Rows from block 11, named by matrix and row number. Rows with one number belong to one channel. Each number is 200 + 20 x the weight over its row's rms, rounded and kept within 0 to 999. All counts start at 0.
# convs0: expand pointwise conv (model.blocks.11.convs.0.weight, 192x64x1x1), inputs 0-31
# convs1: depthwise 3x3 conv, stride 2 (model.blocks.11.convs.1.weight, 192x1x3x3), a 3x3 kernel
# convs2: project pointwise conv (model.blocks.11.convs.2.weight, 120x192x1x1, transposed), outputs 0-39
convs0.4,207,192,194,211,210,193,197,148,179,196,211,252,187,178,184,174,197,228,192,191,194,176,182,209,234,200,198,219,201,197,206,255
convs0.5,210,244,184,205,204,222,189,205,228,236,208,185,175,191,185,209,202,192,201,200,184,212,217,195,195,159,228,251,184,179,216,200
convs0.6,208,214,191,192,209,195,166,183,189,199,221,197,220,208,199,157,188,167,194,188,218,200,166,148,210,197,188,181,203,211,189,176
convs0.7,219,209,196,179,161,183,183,171,186,179,214,208,219,179,190,189,201,232,200,182,219,222,180,135,203,211,187,198,192,212,212,203
convs0.8,199,167,220,218,214,199,213,195,173,195,209,188,208,225,175,226,197,201,174,202,217,191,237,262,226,200,187,212,199,227,152,203
convs0.9,188,189,184,208,204,200,198,171,193,228,205,206,164,184,200,164,234,195,178,213,195,190,193,183,209,145,190,202,182,220,207,223
convs0.10,186,217,190,217,194,185,206,204,189,201,171,213,218,216,193,192,200,187,219,167,181,180,213,207,176,212,191,205,160,164,194,174
convs0.11,164,212,168,210,191,211,189,203,209,188,202,219,196,219,176,225,224,235,184,197,194,187,226,194,208,194,216,213,182,208,174,197
convs0.12,205,193,203,234,224,211,173,237,208,209,211,180,209,159,208,215,205,204,223,203,204,194,237,177,191,212,218,205,190,195,218,169
convs0.13,214,203,161,231,236,158,222,175,178,239,210,194,219,210,188,231,175,212,176,200,210,208,210,203,229,214,191,188,157,220,165,199
convs0.14,206,233,186,220,206,169,192,205,219,169,169,205,235,181,178,234,176,207,204,186,183,177,204,208,243,218,220,194,205,173,209,206
convs0.15,186,215,224,174,209,195,185,207,213,199,204,204,210,182,177,190,172,188,173,191,215,239,158,204,224,208,208,198,201,207,184,208
convs0.16,205,208,183,231,200,189,195,186,195,201,177,192,209,202,184,233,191,226,192,202,234,213,211,184,246,218,195,167,157,194,217,211
convs0.17,171,186,183,213,205,233,203,168,179,208,192,172,129,223,194,192,199,214,197,158,198,202,230,179,200,181,227,209,196,200,215,229
convs0.18,226,205,213,174,221,187,189,244,175,206,221,229,243,172,185,202,214,197,167,212,216,220,153,168,205,201,224,152,225,208,204,163
convs0.19,224,195,184,168,183,183,199,224,184,211,177,187,207,174,161,192,223,178,172,195,252,227,202,200,232,189,198,163,200,217,183,200
convs0.20,189,197,176,220,228,234,180,182,211,235,195,173,190,206,161,230,168,220,194,213,207,203,195,216,226,210,204,197,160,187,225,227
convs0.21,199,193,188,203,171,197,229,153,180,219,201,218,187,190,180,180,215,208,191,194,192,191,205,195,220,172,207,206,181,200,203,217
convs0.22,228,187,182,222,200,200,188,190,220,193,223,186,216,208,178,242,168,236,196,185,189,195,193,213,214,218,190,211,210,182,209,213
convs0.23,193,221,199,200,201,225,207,218,192,216,196,186,186,176,163,216,203,200,163,221,199,209,196,199,220,173,195,194,203,221,195,237
convs0.24,205,233,196,177,161,188,205,150,195,199,234,210,181,181,200,194,193,202,196,189,202,186,183,203,196,192,193,232,176,167,178,239
convs0.25,180,185,183,220,173,189,209,166,182,183,162,187,154,217,226,191,201,210,188,149,184,182,247,201,213,186,204,192,196,193,175,242
convs0.26,187,174,195,214,203,206,211,217,199,208,185,189,188,199,177,214,203,176,191,191,200,201,215,205,208,202,195,167,216,200,204,220
convs0.27,192,199,219,184,194,241,206,211,189,207,194,177,165,204,230,217,200,179,199,204,183,221,238,207,145,174,194,218,221,176,190,217
convs0.28,183,178,180,223,220,216,211,198,171,209,221,195,200,200,112,208,170,236,197,184,178,195,191,176,182,207,204,197,173,181,213,215
convs0.29,194,215,201,208,201,199,155,179,201,192,185,218,206,222,197,190,200,228,239,185,187,170,211,199,220,209,203,218,189,190,245,191
convs0.30,203,192,185,235,209,190,166,181,241,230,189,205,193,186,192,181,196,196,199,199,202,206,221,174,211,188,182,207,116,187,203,180
convs0.31,197,199,193,216,176,172,212,232,206,195,214,195,182,191,193,173,245,163,178,220,222,200,210,190,195,183,197,184,216,175,195,201
convs0.32,199,199,194,198,233,227,167,205,201,190,194,159,227,203,198,221,146,191,206,216,207,176,161,196,182,219,228,165,211,200,202,155
convs0.33,217,184,178,191,188,233,195,188,195,186,214,197,207,185,195,190,174,222,180,185,206,205,184,203,176,224,192,205,232,205,206,224
convs0.34,163,167,204,207,202,210,224,212,211,192,185,161,218,177,161,201,202,223,175,206,190,160,196,216,178,191,187,207,252,231,199,184
convs0.35,189,158,174,196,217,218,157,206,200,221,186,244,196,209,145,188,208,216,198,215,209,206,174,191,204,212,184,192,191,204,216,197
convs0.36,238,208,221,199,192,180,182,198,200,219,231,231,213,189,174,186,204,198,190,207,187,229,219,178,227,172,196,204,208,182,195,177
convs0.37,172,182,192,210,208,220,206,173,169,180,205,194,199,179,172,219,196,241,194,217,170,188,179,206,208,183,222,209,208,214,172,235
convs0.38,193,174,147,228,211,165,191,189,179,189,201,207,194,207,177,197,191,199,180,160,219,200,225,203,224,227,192,200,185,174,166,214
convs0.39,212,226,203,200,186,220,168,189,211,224,223,227,200,199,225,188,205,195,207,219,186,198,204,189,210,172,214,202,219,165,212,183
convs0.40,198,187,205,207,234,199,191,229,210,193,223,194,202,162,213,209,232,180,176,226,235,184,190,177,209,180,244,144,230,196,201,181
convs0.41,154,214,215,195,208,200,212,194,216,179,220,190,217,162,170,231,177,218,161,212,197,212,193,202,218,219,211,204,194,202,183,203
convs0.42,201,181,209,222,188,183,177,189,206,202,223,239,177,179,168,180,203,199,166,166,184,185,213,212,226,172,190,223,214,174,148,224
convs0.43,191,223,174,205,225,221,180,215,212,237,233,182,225,182,191,218,190,202,234,208,232,190,189,202,184,222,177,185,200,209,188,178
convs0.44,195,201,161,188,218,224,188,185,188,199,195,186,218,181,207,231,150,208,176,194,207,217,185,180,199,233,217,198,191,200,200,206
convs0.45,232,186,167,204,211,220,175,224,190,196,181,222,204,223,195,232,202,192,208,194,171,217,197,227,212,209,196,207,214,204,236,207
convs0.46,192,204,198,207,229,168,204,192,171,179,271,244,184,187,179,211,196,240,218,187,192,185,202,210,202,215,202,198,217,180,210,223
convs0.47,199,179,175,193,179,200,216,188,209,226,219,182,183,163,226,193,216,197,219,232,262,168,220,181,193,192,196,195,183,180,191,198
convs0.48,175,214,173,222,235,204,231,214,198,230,185,194,200,228,195,224,204,187,212,206,207,205,190,181,213,229,217,167,160,222,190,208
convs0.49,189,218,200,194,229,193,192,234,201,175,221,224,194,197,208,198,217,196,210,196,194,185,198,211,221,197,225,190,296,193,210,217
convs0.50,181,185,176,210,215,161,191,199,205,192,198,241,212,213,199,187,201,213,193,198,237,179,195,203,245,233,201,196,193,215,189,207
convs0.51,176,173,197,206,196,198,245,186,201,188,242,182,185,186,184,218,197,231,182,218,192,187,214,227,197,209,177,227,201,208,163,242
convs0.52,198,205,195,170,198,233,193,205,219,189,186,201,200,220,207,203,193,208,238,181,172,193,182,200,147,202,160,242,223,214,187,216
convs0.53,216,196,209,238,238,169,217,241,180,215,221,220,231,198,192,200,221,178,206,196,197,191,203,226,210,217,246,176,207,197,187,165
convs0.54,196,183,207,228,227,214,211,201,208,223,196,186,196,206,191,217,180,230,206,207,210,188,214,203,251,213,213,173,161,202,193,212
convs0.55,198,209,178,217,222,198,189,217,212,183,191,206,197,193,194,242,182,213,199,180,215,194,211,230,220,229,213,191,219,182,215,215
convs0.56,217,143,226,243,227,202,190,206,201,199,219,183,203,241,232,199,187,203,206,220,208,183,221,228,201,216,203,207,209,201,223,177
convs0.57,204,207,176,178,200,207,189,194,166,210,224,226,186,201,223,180,238,193,200,224,196,174,178,204,204,163,227,213,211,191,224,202
convs0.58,219,192,211,205,184,232,191,227,202,214,205,199,200,196,194,195,209,180,183,229,208,186,194,235,216,188,225,186,216,167,213,193
convs0.59,200,193,194,216,219,199,221,198,195,219,177,192,208,212,202,194,198,168,160,227,231,219,181,180,192,192,210,164,185,189,178,164
convs0.60,210,240,180,195,196,204,144,190,220,183,223,196,223,221,184,230,163,213,168,171,216,213,166,183,209,214,147,183,192,204,216,184
convs0.61,222,216,187,186,195,187,205,195,194,177,239,246,209,186,193,205,213,215,146,223,204,175,169,206,236,202,221,199,231,197,193,215
convs0.62,188,185,178,184,212,217,191,201,222,184,172,197,236,231,167,234,183,210,203,183,175,234,192,204,203,230,196,205,197,210,221,180
convs0.63,173,224,176,190,208,214,205,230,231,225,205,216,192,180,239,192,230,192,216,216,201,208,200,171,161,179,221,208,196,214,197,176
convs0.64,185,233,203,153,200,218,195,218,198,201,216,214,219,175,204,188,199,187,194,194,197,234,155,160,152,204,183,202,221,223,216,186
convs0.65,195,182,187,208,206,198,195,178,193,179,203,221,238,224,220,174,175,185,199,203,210,185,177,171,172,237,166,214,180,228,215,182
convs0.66,188,207,155,223,225,157,194,197,192,196,236,210,200,197,200,182,187,186,180,185,224,184,209,209,228,208,160,194,205,220,174,193
convs0.67,172,206,173,202,264,198,173,225,227,221,207,207,192,191,193,209,186,218,221,213,198,214,193,203,235,232,248,176,216,225,220,199
convs0.68,187,187,166,220,233,186,210,198,173,196,186,215,230,222,188,204,192,177,176,189,207,201,213,218,212,225,204,186,182,230,162,168
convs0.69,222,191,194,230,228,226,177,162,193,192,234,201,203,190,187,202,159,257,187,212,196,177,171,218,219,213,214,185,206,178,218,230
convs0.70,206,193,206,195,166,188,209,202,226,188,226,212,213,243,222,197,217,242,202,221,203,209,202,180,209,204,220,202,199,156,196,198
convs0.71,184,165,171,229,217,209,198,219,194,177,214,189,170,208,176,215,212,211,207,186,190,179,211,178,178,199,188,203,206,158,225,189
convs0.72,209,159,194,241,208,182,197,223,195,197,183,196,217,196,189,202,198,207,191,206,216,214,221,187,215,224,224,141,194,156,203,176
convs0.73,193,234,218,190,207,192,186,193,249,206,205,227,203,187,207,169,208,191,215,230,182,198,156,159,208,180,200,214,195,225,261,193
convs0.74,205,202,216,231,219,210,179,220,211,168,223,203,229,211,195,170,211,185,204,237,193,163,177,203,221,205,200,191,223,215,207,181
convs0.75,210,183,178,221,172,168,192,197,222,212,211,208,186,185,174,209,214,214,188,200,204,201,235,166,216,189,180,197,177,209,191,214
convs0.76,197,203,173,202,207,196,228,205,202,181,178,222,206,188,185,216,197,212,199,195,187,203,177,220,203,224,182,204,197,210,213,251
convs0.77,174,199,176,187,167,214,202,175,218,162,173,209,185,192,191,200,196,224,212,165,165,161,201,221,209,195,225,214,191,168,195,229
convs0.78,210,208,209,209,174,200,190,188,226,201,204,206,205,193,238,190,188,199,201,222,181,146,221,240,187,184,191,216,233,197,206,214
convs1.4,219,180,189,202,173,181,180,188,167
convs1.5,208,225,229,214,233,226,202,204,207
convs1.6,163,188,225,197,193,193,211,226,176
convs1.7,205,213,199,213,226,227,210,226,233
convs1.8,200,170,177,201,211,219,216,224,229
convs1.9,204,210,212,189,172,172,199,171,172
convs1.10,205,227,218,213,224,220,184,178,175
convs1.11,160,179,209,191,181,223,201,192,221
convs1.12,191,171,167,199,213,205,206,230,223
convs1.13,205,236,234,206,207,201,206,176,179
convs1.14,200,187,179,216,230,234,186,184,184
convs1.15,166,172,180,175,220,189,189,198,200
convs1.16,190,180,182,204,223,226,211,222,231
convs1.17,212,226,228,205,207,210,186,172,171
convs1.18,198,195,179,192,175,174,174,183,171
convs1.19,199,184,181,208,218,217,206,232,235
convs1.20,224,216,218,209,208,215,171,179,171
convs1.21,206,215,216,206,223,222,216,228,231
convs1.22,214,206,203,197,176,182,187,166,167
convs1.23,198,183,183,208,223,222,215,232,227
convs1.24,179,177,181,198,173,187,184,171,183
convs1.25,177,188,185,183,165,177,193,177,191
convs1.26,207,209,182,218,199,183,197,152,185
convs1.27,212,222,217,209,231,224,216,218,222
convs1.28,215,204,197,191,184,184,213,239,233
convs1.29,182,171,174,180,186,174,205,211,219
convs1.30,208,227,226,201,234,229,193,194,192
convs1.31,204,227,226,198,174,180,204,180,174
convs1.32,203,181,182,194,178,177,189,169,173
convs1.33,190,188,199,187,236,226,212,182,173
convs1.34,213,204,190,198,228,225,201,233,229
convs1.35,189,235,236,194,204,196,189,174,190
convs1.36,213,229,228,205,223,225,213,215,216
convs1.37,188,237,236,201,221,218,193,198,204
convs1.38,162,208,208,191,229,218,202,212,225
convs1.39,180,184,176,229,211,189,220,226,215
convs1.40,210,207,197,223,221,218,214,231,231
convs1.41,203,190,146,201,188,184,198,188,201
convs1.42,212,207,214,198,223,226,205,231,232
convs1.43,221,195,195,219,184,173,227,189,170
convs1.44,198,188,201,190,170,210,211,159,222
convs1.45,193,172,169,188,185,182,187,181,176
convs1.46,200,210,208,225,208,215,229,217,237
convs1.47,194,197,194,227,217,212,235,234,199
convs1.48,194,190,183,179,201,203,191,236,237
convs1.49,186,180,183,192,170,178,188,183,172
convs1.50,213,198,205,187,184,176,174,169,172
convs1.51,175,214,190,212,224,170,200,192,168
convs1.52,190,196,193,221,223,225,207,230,231
convs1.53,189,184,176,199,177,178,197,169,174
convs1.54,208,222,223,210,233,229,197,215,216
convs1.55,194,173,175,178,187,177,190,177,180
convs1.56,198,208,220,224,233,221,203,175,180
convs1.57,189,171,182,205,172,180,187,183,174
convs1.58,210,237,242,202,208,214,197,195,194
convs1.59,205,217,217,210,226,231,203,223,227
convs1.60,194,186,184,201,223,209,209,235,235
convs1.61,200,211,161,230,230,201,215,200,198
convs1.62,196,231,220,184,228,222,195,216,220
convs1.63,183,183,222,162,215,216,181,203,186
convs1.64,186,200,165,202,208,205,196,171,165
convs1.65,207,230,222,209,218,213,182,175,174
convs1.66,206,201,201,188,172,172,184,173,171
convs1.67,196,228,222,187,218,226,171,187,188
convs1.68,204,212,215,203,228,228,206,228,229
convs1.69,207,230,225,199,228,230,208,212,210
convs1.70,220,186,184,219,202,174,224,211,169
convs1.71,188,180,170,194,211,213,170,220,223
convs1.72,218,224,228,210,231,228,201,205,208
convs1.73,234,237,225,190,197,196,188,189,193
convs1.74,191,185,184,203,220,223,210,231,233
convs1.75,200,226,238,188,216,196,187,184,174
convs1.76,204,224,214,206,221,228,214,225,226
convs1.77,205,232,231,209,223,221,198,185,181
convs1.78,177,174,166,205,217,228,204,208,197
convs2.4,184,191,225,235,219,180,209,206,182,206,228,203,203,198,207,232,203,173,222,219,210,193,216,208,227,183,200,204,219,206,238,239,215,186,163,183,199,194,195,167
convs2.5,193,187,211,209,209,224,202,180,204,219,181,197,237,205,233,189,208,202,207,239,215,229,214,190,205,183,207,172,186,193,225,234,227,233,175,200,165,206,212,220
convs2.6,200,214,228,201,177,193,226,207,203,202,214,192,198,218,195,192,178,189,164,209,201,191,245,179,194,191,195,200,201,197,205,152,203,240,159,182,176,155,215,203
convs2.7,207,202,186,201,205,197,196,226,185,227,181,254,176,197,176,213,234,221,218,195,191,199,269,188,193,197,176,184,204,220,186,185,193,198,161,193,179,225,200,185
convs2.8,219,175,189,217,186,236,184,229,214,187,201,214,219,192,222,215,215,190,194,240,182,224,202,198,197,216,228,208,173,219,178,184,220,216,212,153,204,214,212,175
convs2.9,198,222,212,213,220,176,207,208,194,204,188,207,186,179,200,197,225,229,218,184,222,193,197,210,206,208,171,211,220,178,241,201,221,191,194,217,218,177,200,216
convs2.10,226,202,205,181,212,190,183,189,173,194,199,178,209,193,175,169,211,204,185,202,235,191,163,238,211,200,214,199,190,184,192,212,208,189,222,212,193,189,197,189
convs2.11,189,197,201,226,190,211,243,161,245,177,237,208,217,220,198,192,198,187,182,197,191,202,177,178,198,228,202,208,187,205,169,191,177,175,214,173,200,184,163,179
convs2.12,210,194,199,219,217,204,235,201,192,213,219,229,210,204,220,195,202,186,199,188,157,211,235,178,171,183,206,194,217,185,151,221,203,179,177,201,214,186,214,225
convs2.13,188,211,194,207,221,228,199,198,214,224,201,169,220,226,198,186,183,209,176,233,203,222,195,223,191,209,194,206,171,210,220,184,180,164,195,237,157,203,201,205
convs2.14,224,231,221,219,195,185,217,228,185,194,215,199,245,226,191,218,216,197,202,181,195,199,199,204,225,202,180,203,225,206,236,203,260,191,188,184,167,184,180,193
convs2.15,184,208,210,203,186,200,200,157,267,198,208,215,191,202,195,151,202,167,175,234,186,189,225,194,218,223,187,197,190,187,239,214,210,221,178,217,179,183,203,186
convs2.16,167,183,179,211,192,228,200,227,229,188,187,227,207,202,225,237,215,210,173,195,175,193,220,200,202,192,232,175,194,210,200,171,165,208,191,157,218,208,198,205
convs2.17,181,207,224,202,202,220,210,170,208,225,204,230,222,194,203,274,216,223,215,217,208,201,211,198,211,221,210,224,214,180,164,201,207,193,191,244,224,208,173,192
convs2.18,196,214,183,197,191,188,244,205,183,243,205,203,211,166,228,166,163,176,203,232,206,209,202,203,223,175,197,186,188,167,198,224,207,227,194,194,175,216,213,203
convs2.19,159,197,187,206,199,204,186,177,186,177,197,213,235,190,175,201,169,201,191,204,213,203,217,172,198,181,201,200,195,257,182,155,179,206,200,159,211,196,218,176
convs2.20,180,223,176,176,172,196,177,206,190,232,215,164,209,208,163,173,179,200,181,170,209,204,231,191,212,188,166,204,203,184,175,198,207,190,214,238,195,173,229,228
convs2.21,228,201,217,190,216,230,168,196,203,196,203,172,210,219,199,202,253,227,176,199,192,192,199,195,171,213,234,176,219,194,212,202,203,177,190,163,192,228,209,198
convs2.22,207,193,169,203,196,210,194,154,196,179,205,178,186,229,155,196,185,179,193,195,190,224,214,200,208,206,166,235,152,204,172,201,210,226,224,187,206,222,237,181
convs2.23,211,196,231,191,189,197,212,182,229,196,232,244,235,222,216,225,203,147,214,249,214,195,227,193,208,230,217,180,208,209,217,206,222,185,220,185,162,157,156,145
convs2.24,210,221,232,202,219,181,148,210,198,192,226,185,198,227,208,174,204,168,177,207,231,214,228,232,193,183,214,228,170,245,223,215,160,228,210,177,187,219,207,176
convs2.25,234,190,221,191,240,173,162,213,217,213,207,219,196,213,213,164,204,164,212,207,221,228,237,223,181,174,200,206,230,212,217,222,175,191,172,204,160,199,201,206
convs2.26,179,249,203,210,193,210,219,199,206,232,201,195,190,152,195,184,242,204,170,169,145,192,190,214,214,194,191,206,193,172,195,244,225,201,209,206,182,229,224,214
convs2.27,178,224,193,204,200,187,187,196,113,215,187,195,199,204,190,202,175,230,194,221,209,221,199,214,147,135,212,193,188,165,184,178,207,234,211,199,205,163,193,224
convs2.28,214,201,191,186,203,168,192,209,225,183,198,232,151,148,226,184,184,193,187,182,185,169,199,203,219,170,201,159,213,165,237,217,225,207,181,190,206,206,212,221
convs2.29,216,215,204,189,207,189,207,205,185,207,213,207,184,191,184,167,233,159,155,196,187,232,255,188,186,208,183,224,210,208,185,203,210,220,192,205,222,185,201,181
convs2.30,196,243,197,196,181,221,190,204,215,206,218,205,242,213,171,171,190,241,170,194,173,201,197,217,198,186,210,193,179,199,225,170,196,181,193,176,159,211,192,221
convs2.31,230,178,191,168,200,193,180,208,178,204,181,185,207,201,206,168,218,200,178,196,173,206,204,185,205,189,200,155,226,210,223,184,222,160,188,201,190,217,220,191
convs2.32,221,208,190,179,202,207,198,228,220,172,173,191,228,211,186,214,210,216,179,175,187,209,190,212,211,190,217,173,153,201,148,178,160,222,228,165,193,229,215,211
convs2.33,197,226,220,169,185,198,186,175,200,190,192,228,192,141,203,186,200,210,195,197,213,181,225,211,178,212,192,186,217,183,199,195,229,175,181,204,207,174,213,199
convs2.34,182,218,200,207,219,174,173,231,164,235,212,231,198,178,172,178,185,196,196,187,180,194,220,185,195,170,229,203,207,163,212,212,203,203,216,183,193,195,222,200
convs2.35,198,219,172,219,176,233,200,218,202,180,232,188,199,195,203,183,182,204,191,226,184,203,204,219,183,195,212,182,180,210,197,178,200,200,235,203,197,175,231,218
convs2.36,216,202,191,213,237,217,181,189,199,208,189,240,223,226,216,224,229,198,219,206,163,176,200,205,222,197,166,190,236,209,203,207,198,198,203,169,209,237,214,174
convs2.37,206,223,179,220,199,253,218,197,213,218,197,187,200,218,206,219,201,221,185,211,215,230,204,175,178,200,182,222,200,212,208,174,218,190,190,202,170,195,177,169
convs2.38,183,205,177,205,167,204,223,208,170,181,210,187,233,204,175,191,193,205,167,201,187,180,205,179,233,182,203,201,159,216,202,175,212,227,227,148,231,217,207,236
convs2.39,241,212,197,200,238,174,231,218,199,203,185,217,170,193,228,167,233,184,179,216,182,187,218,227,181,171,203,209,244,218,196,233,224,188,194,197,190,207,237,197
convs2.40,210,197,174,199,226,202,222,237,170,213,211,192,191,187,154,189,202,238,185,168,190,187,181,178,188,199,223,222,199,212,186,191,186,187,215,187,217,196,198,207
convs2.41,187,221,209,178,184,191,208,202,218,235,165,191,191,203,193,215,215,198,222,216,217,172,187,230,195,203,197,212,201,193,186,197,210,195,210,218,199,181,188,212
convs2.42,219,225,220,214,190,216,227,218,198,224,216,204,199,209,207,224,203,199,180,217,204,194,186,194,214,186,202,193,169,178,178,186,206,196,191,191,174,219,218,194
convs2.43,208,213,220,206,211,241,221,212,213,213,190,178,198,201,225,200,234,184,192,211,157,203,191,220,206,188,189,207,189,193,178,190,222,238,208,169,212,208,215,220
convs2.44,181,239,219,180,175,181,245,160,192,209,173,213,227,183,190,202,208,225,167,208,203,174,184,195,203,195,178,186,209,161,212,170,221,192,193,168,193,183,198,231
convs2.45,207,184,183,217,202,214,201,190,181,199,218,199,174,211,166,205,196,212,207,168,146,170,207,201,187,215,204,240,192,193,191,224,205,198,221,187,196,233,237,164
convs2.46,221,166,182,214,188,213,225,204,202,191,200,211,234,186,206,216,215,190,219,169,180,183,212,188,219,193,215,188,210,207,195,208,196,166,198,173,179,184,202,196
convs2.47,193,159,226,226,202,227,229,220,186,146,220,207,239,203,232,197,208,186,168,249,155,195,214,189,160,203,228,180,207,198,193,185,179,207,208,207,205,198,211,202
convs2.48,178,196,207,235,176,204,231,184,218,170,211,231,196,207,196,176,179,179,184,216,188,150,197,210,231,224,201,189,195,202,208,191,189,221,222,183,212,173,172,193
convs2.49,182,219,191,218,205,218,212,215,221,229,216,191,181,193,249,195,203,186,194,223,180,199,200,237,207,183,209,186,214,189,232,215,200,202,237,183,184,235,215,199
convs2.50,221,188,209,184,180,196,195,189,178,202,220,175,230,199,180,204,219,196,221,168,222,189,189,189,214,219,173,198,216,205,194,209,245,176,202,202,158,205,199,168
convs2.51,167,182,195,227,232,165,229,197,200,231,195,196,157,195,194,195,197,179,175,178,184,221,212,199,195,218,196,220,204,216,198,224,162,207,193,248,230,198,224,205
convs2.52,195,177,205,218,206,214,164,187,152,176,260,252,238,240,182,213,204,220,212,223,184,226,175,186,162,160,219,199,216,196,195,185,224,209,200,169,202,195,194,219
convs2.53,204,214,205,167,183,208,224,161,220,190,175,218,213,211,223,234,193,206,213,200,177,210,206,216,199,182,195,158,223,189,184,190,205,200,200,167,202,233,194,200
convs2.54,229,219,213,179,178,209,172,192,226,227,206,221,203,223,190,194,197,206,202,206,184,181,228,194,199,190,217,176,226,218,219,210,214,183,167,187,214,169,190,188
convs2.55,212,206,196,199,216,185,172,220,210,217,215,210,153,190,180,207,202,190,218,191,199,202,220,224,172,191,235,230,191,201,175,224,203,198,216,223,183,239,209,170
convs2.56,201,225,219,197,195,183,214,186,226,216,198,240,192,204,201,196,191,178,172,206,198,217,269,208,191,168,181,195,221,218,177,207,207,175,183,201,161,158,176,197
convs2.57,200,200,185,224,183,205,212,215,183,209,217,186,231,192,206,201,197,187,186,204,216,186,192,185,239,189,157,227,191,212,228,192,223,207,196,172,218,188,181,197
convs2.58,196,243,190,202,185,195,194,207,181,214,224,209,170,192,192,182,169,163,219,194,200,174,236,184,227,180,179,194,189,189,200,221,218,227,232,218,193,180,225,180
convs2.59,216,179,182,217,217,188,183,199,190,192,212,196,184,178,182,182,215,188,212,189,212,166,206,214,222,215,182,240,184,206,197,201,211,178,206,188,205,241,204,176
convs2.60,177,209,181,210,187,201,188,182,188,178,188,187,203,210,218,226,195,225,239,195,198,203,202,218,218,197,161,185,232,208,227,210,238,188,192,231,203,220,216,181
convs2.61,255,208,214,149,231,197,198,230,204,204,212,229,191,177,186,206,210,191,217,165,210,194,201,217,196,224,202,198,207,169,179,198,193,159,201,192,175,196,189,173
convs2.62,172,184,215,226,219,205,236,174,204,217,192,211,231,209,207,210,195,202,192,212,215,202,199,203,223,191,194,178,222,176,229,190,179,193,214,166,190,202,178,224
convs2.63,189,178,211,232,212,196,217,181,197,184,198,168,172,197,204,160,191,171,181,202,178,206,206,192,210,207,191,211,207,168,216,238,209,216,160,215,203,206,236,200
convs2.64,181,231,207,230,188,221,226,192,194,162,199,182,191,199,233,176,245,188,198,216,181,185,193,221,170,222,175,234,178,174,185,204,211,231,196,162,225,188,221,215
convs2.65,213,195,221,199,207,206,215,224,218,183,213,208,209,196,180,178,233,183,171,221,217,209,212,202,217,219,237,154,203,220,235,195,204,189,203,208,163,207,185,182
convs2.66,214,213,216,171,188,153,179,231,183,210,203,183,172,188,190,210,217,212,227,153,224,195,196,212,197,225,207,194,216,182,182,199,245,172,210,225,194,195,192,200
convs2.67,170,183,180,223,193,208,211,220,195,217,192,166,181,208,211,169,196,222,219,199,178,200,211,187,218,215,186,178,206,235,159,175,177,185,192,225,186,182,200,221
convs2.68,183,187,203,218,209,198,176,175,184,193,236,180,228,224,207,204,218,174,190,203,200,194,222,213,254,231,197,231,138,218,234,215,220,228,216,184,201,191,191,199
convs2.69,190,220,202,189,196,213,202,173,181,191,209,202,181,175,183,203,178,232,200,187,211,161,228,172,193,223,178,203,212,197,197,176,211,183,193,206,182,179,225,193
convs2.70,234,195,171,186,217,189,167,224,210,224,199,214,200,235,190,229,204,195,218,191,166,193,215,178,224,217,197,196,205,192,214,172,187,148,190,179,191,212,198,203
convs2.71,232,174,262,223,221,216,247,191,212,186,190,196,237,182,207,182,219,193,228,208,192,195,209,179,209,176,144,184,187,152,175,222,210,229,199,206,195,189,203,206
convs2.72,212,197,196,228,240,232,227,196,227,217,220,208,190,194,218,178,222,240,217,180,222,185,155,192,227,197,235,216,191,187,178,201,188,185,205,181,237,215,179,208
convs2.73,183,208,186,216,206,197,219,204,195,216,231,218,220,225,169,181,234,214,174,171,181,244,205,153,195,176,222,194,180,199,181,194,197,202,199,195,215,218,187,229
convs2.74,202,199,235,195,222,217,182,172,211,216,208,199,201,214,221,202,179,181,216,230,167,199,192,201,191,208,221,205,217,186,198,198,182,198,213,251,211,179,177,213
convs2.75,233,207,167,223,215,216,217,223,215,192,228,200,200,227,197,177,204,217,193,211,185,235,193,216,186,182,194,184,224,206,219,172,188,151,198,192,169,204,217,206
convs2.76,217,230,222,167,166,202,197,216,194,180,178,215,228,175,189,220,173,197,220,189,183,201,213,248,188,229,212,203,170,191,174,191,213,186,228,189,204,161,161,188
convs2.77,214,204,181,215,203,211,224,211,187,167,203,198,218,142,200,192,208,215,184,177,174,209,169,189,223,159,220,199,203,202,194,198,189,192,198,200,208,211,198,209
convs2.78,221,229,230,209,213,238,181,212,180,185,219,209,239,198,219,216,212,211,204,200,213,197,211,218,188,196,217,201,240,206,236,200,232,193,194,191,158,218,207,209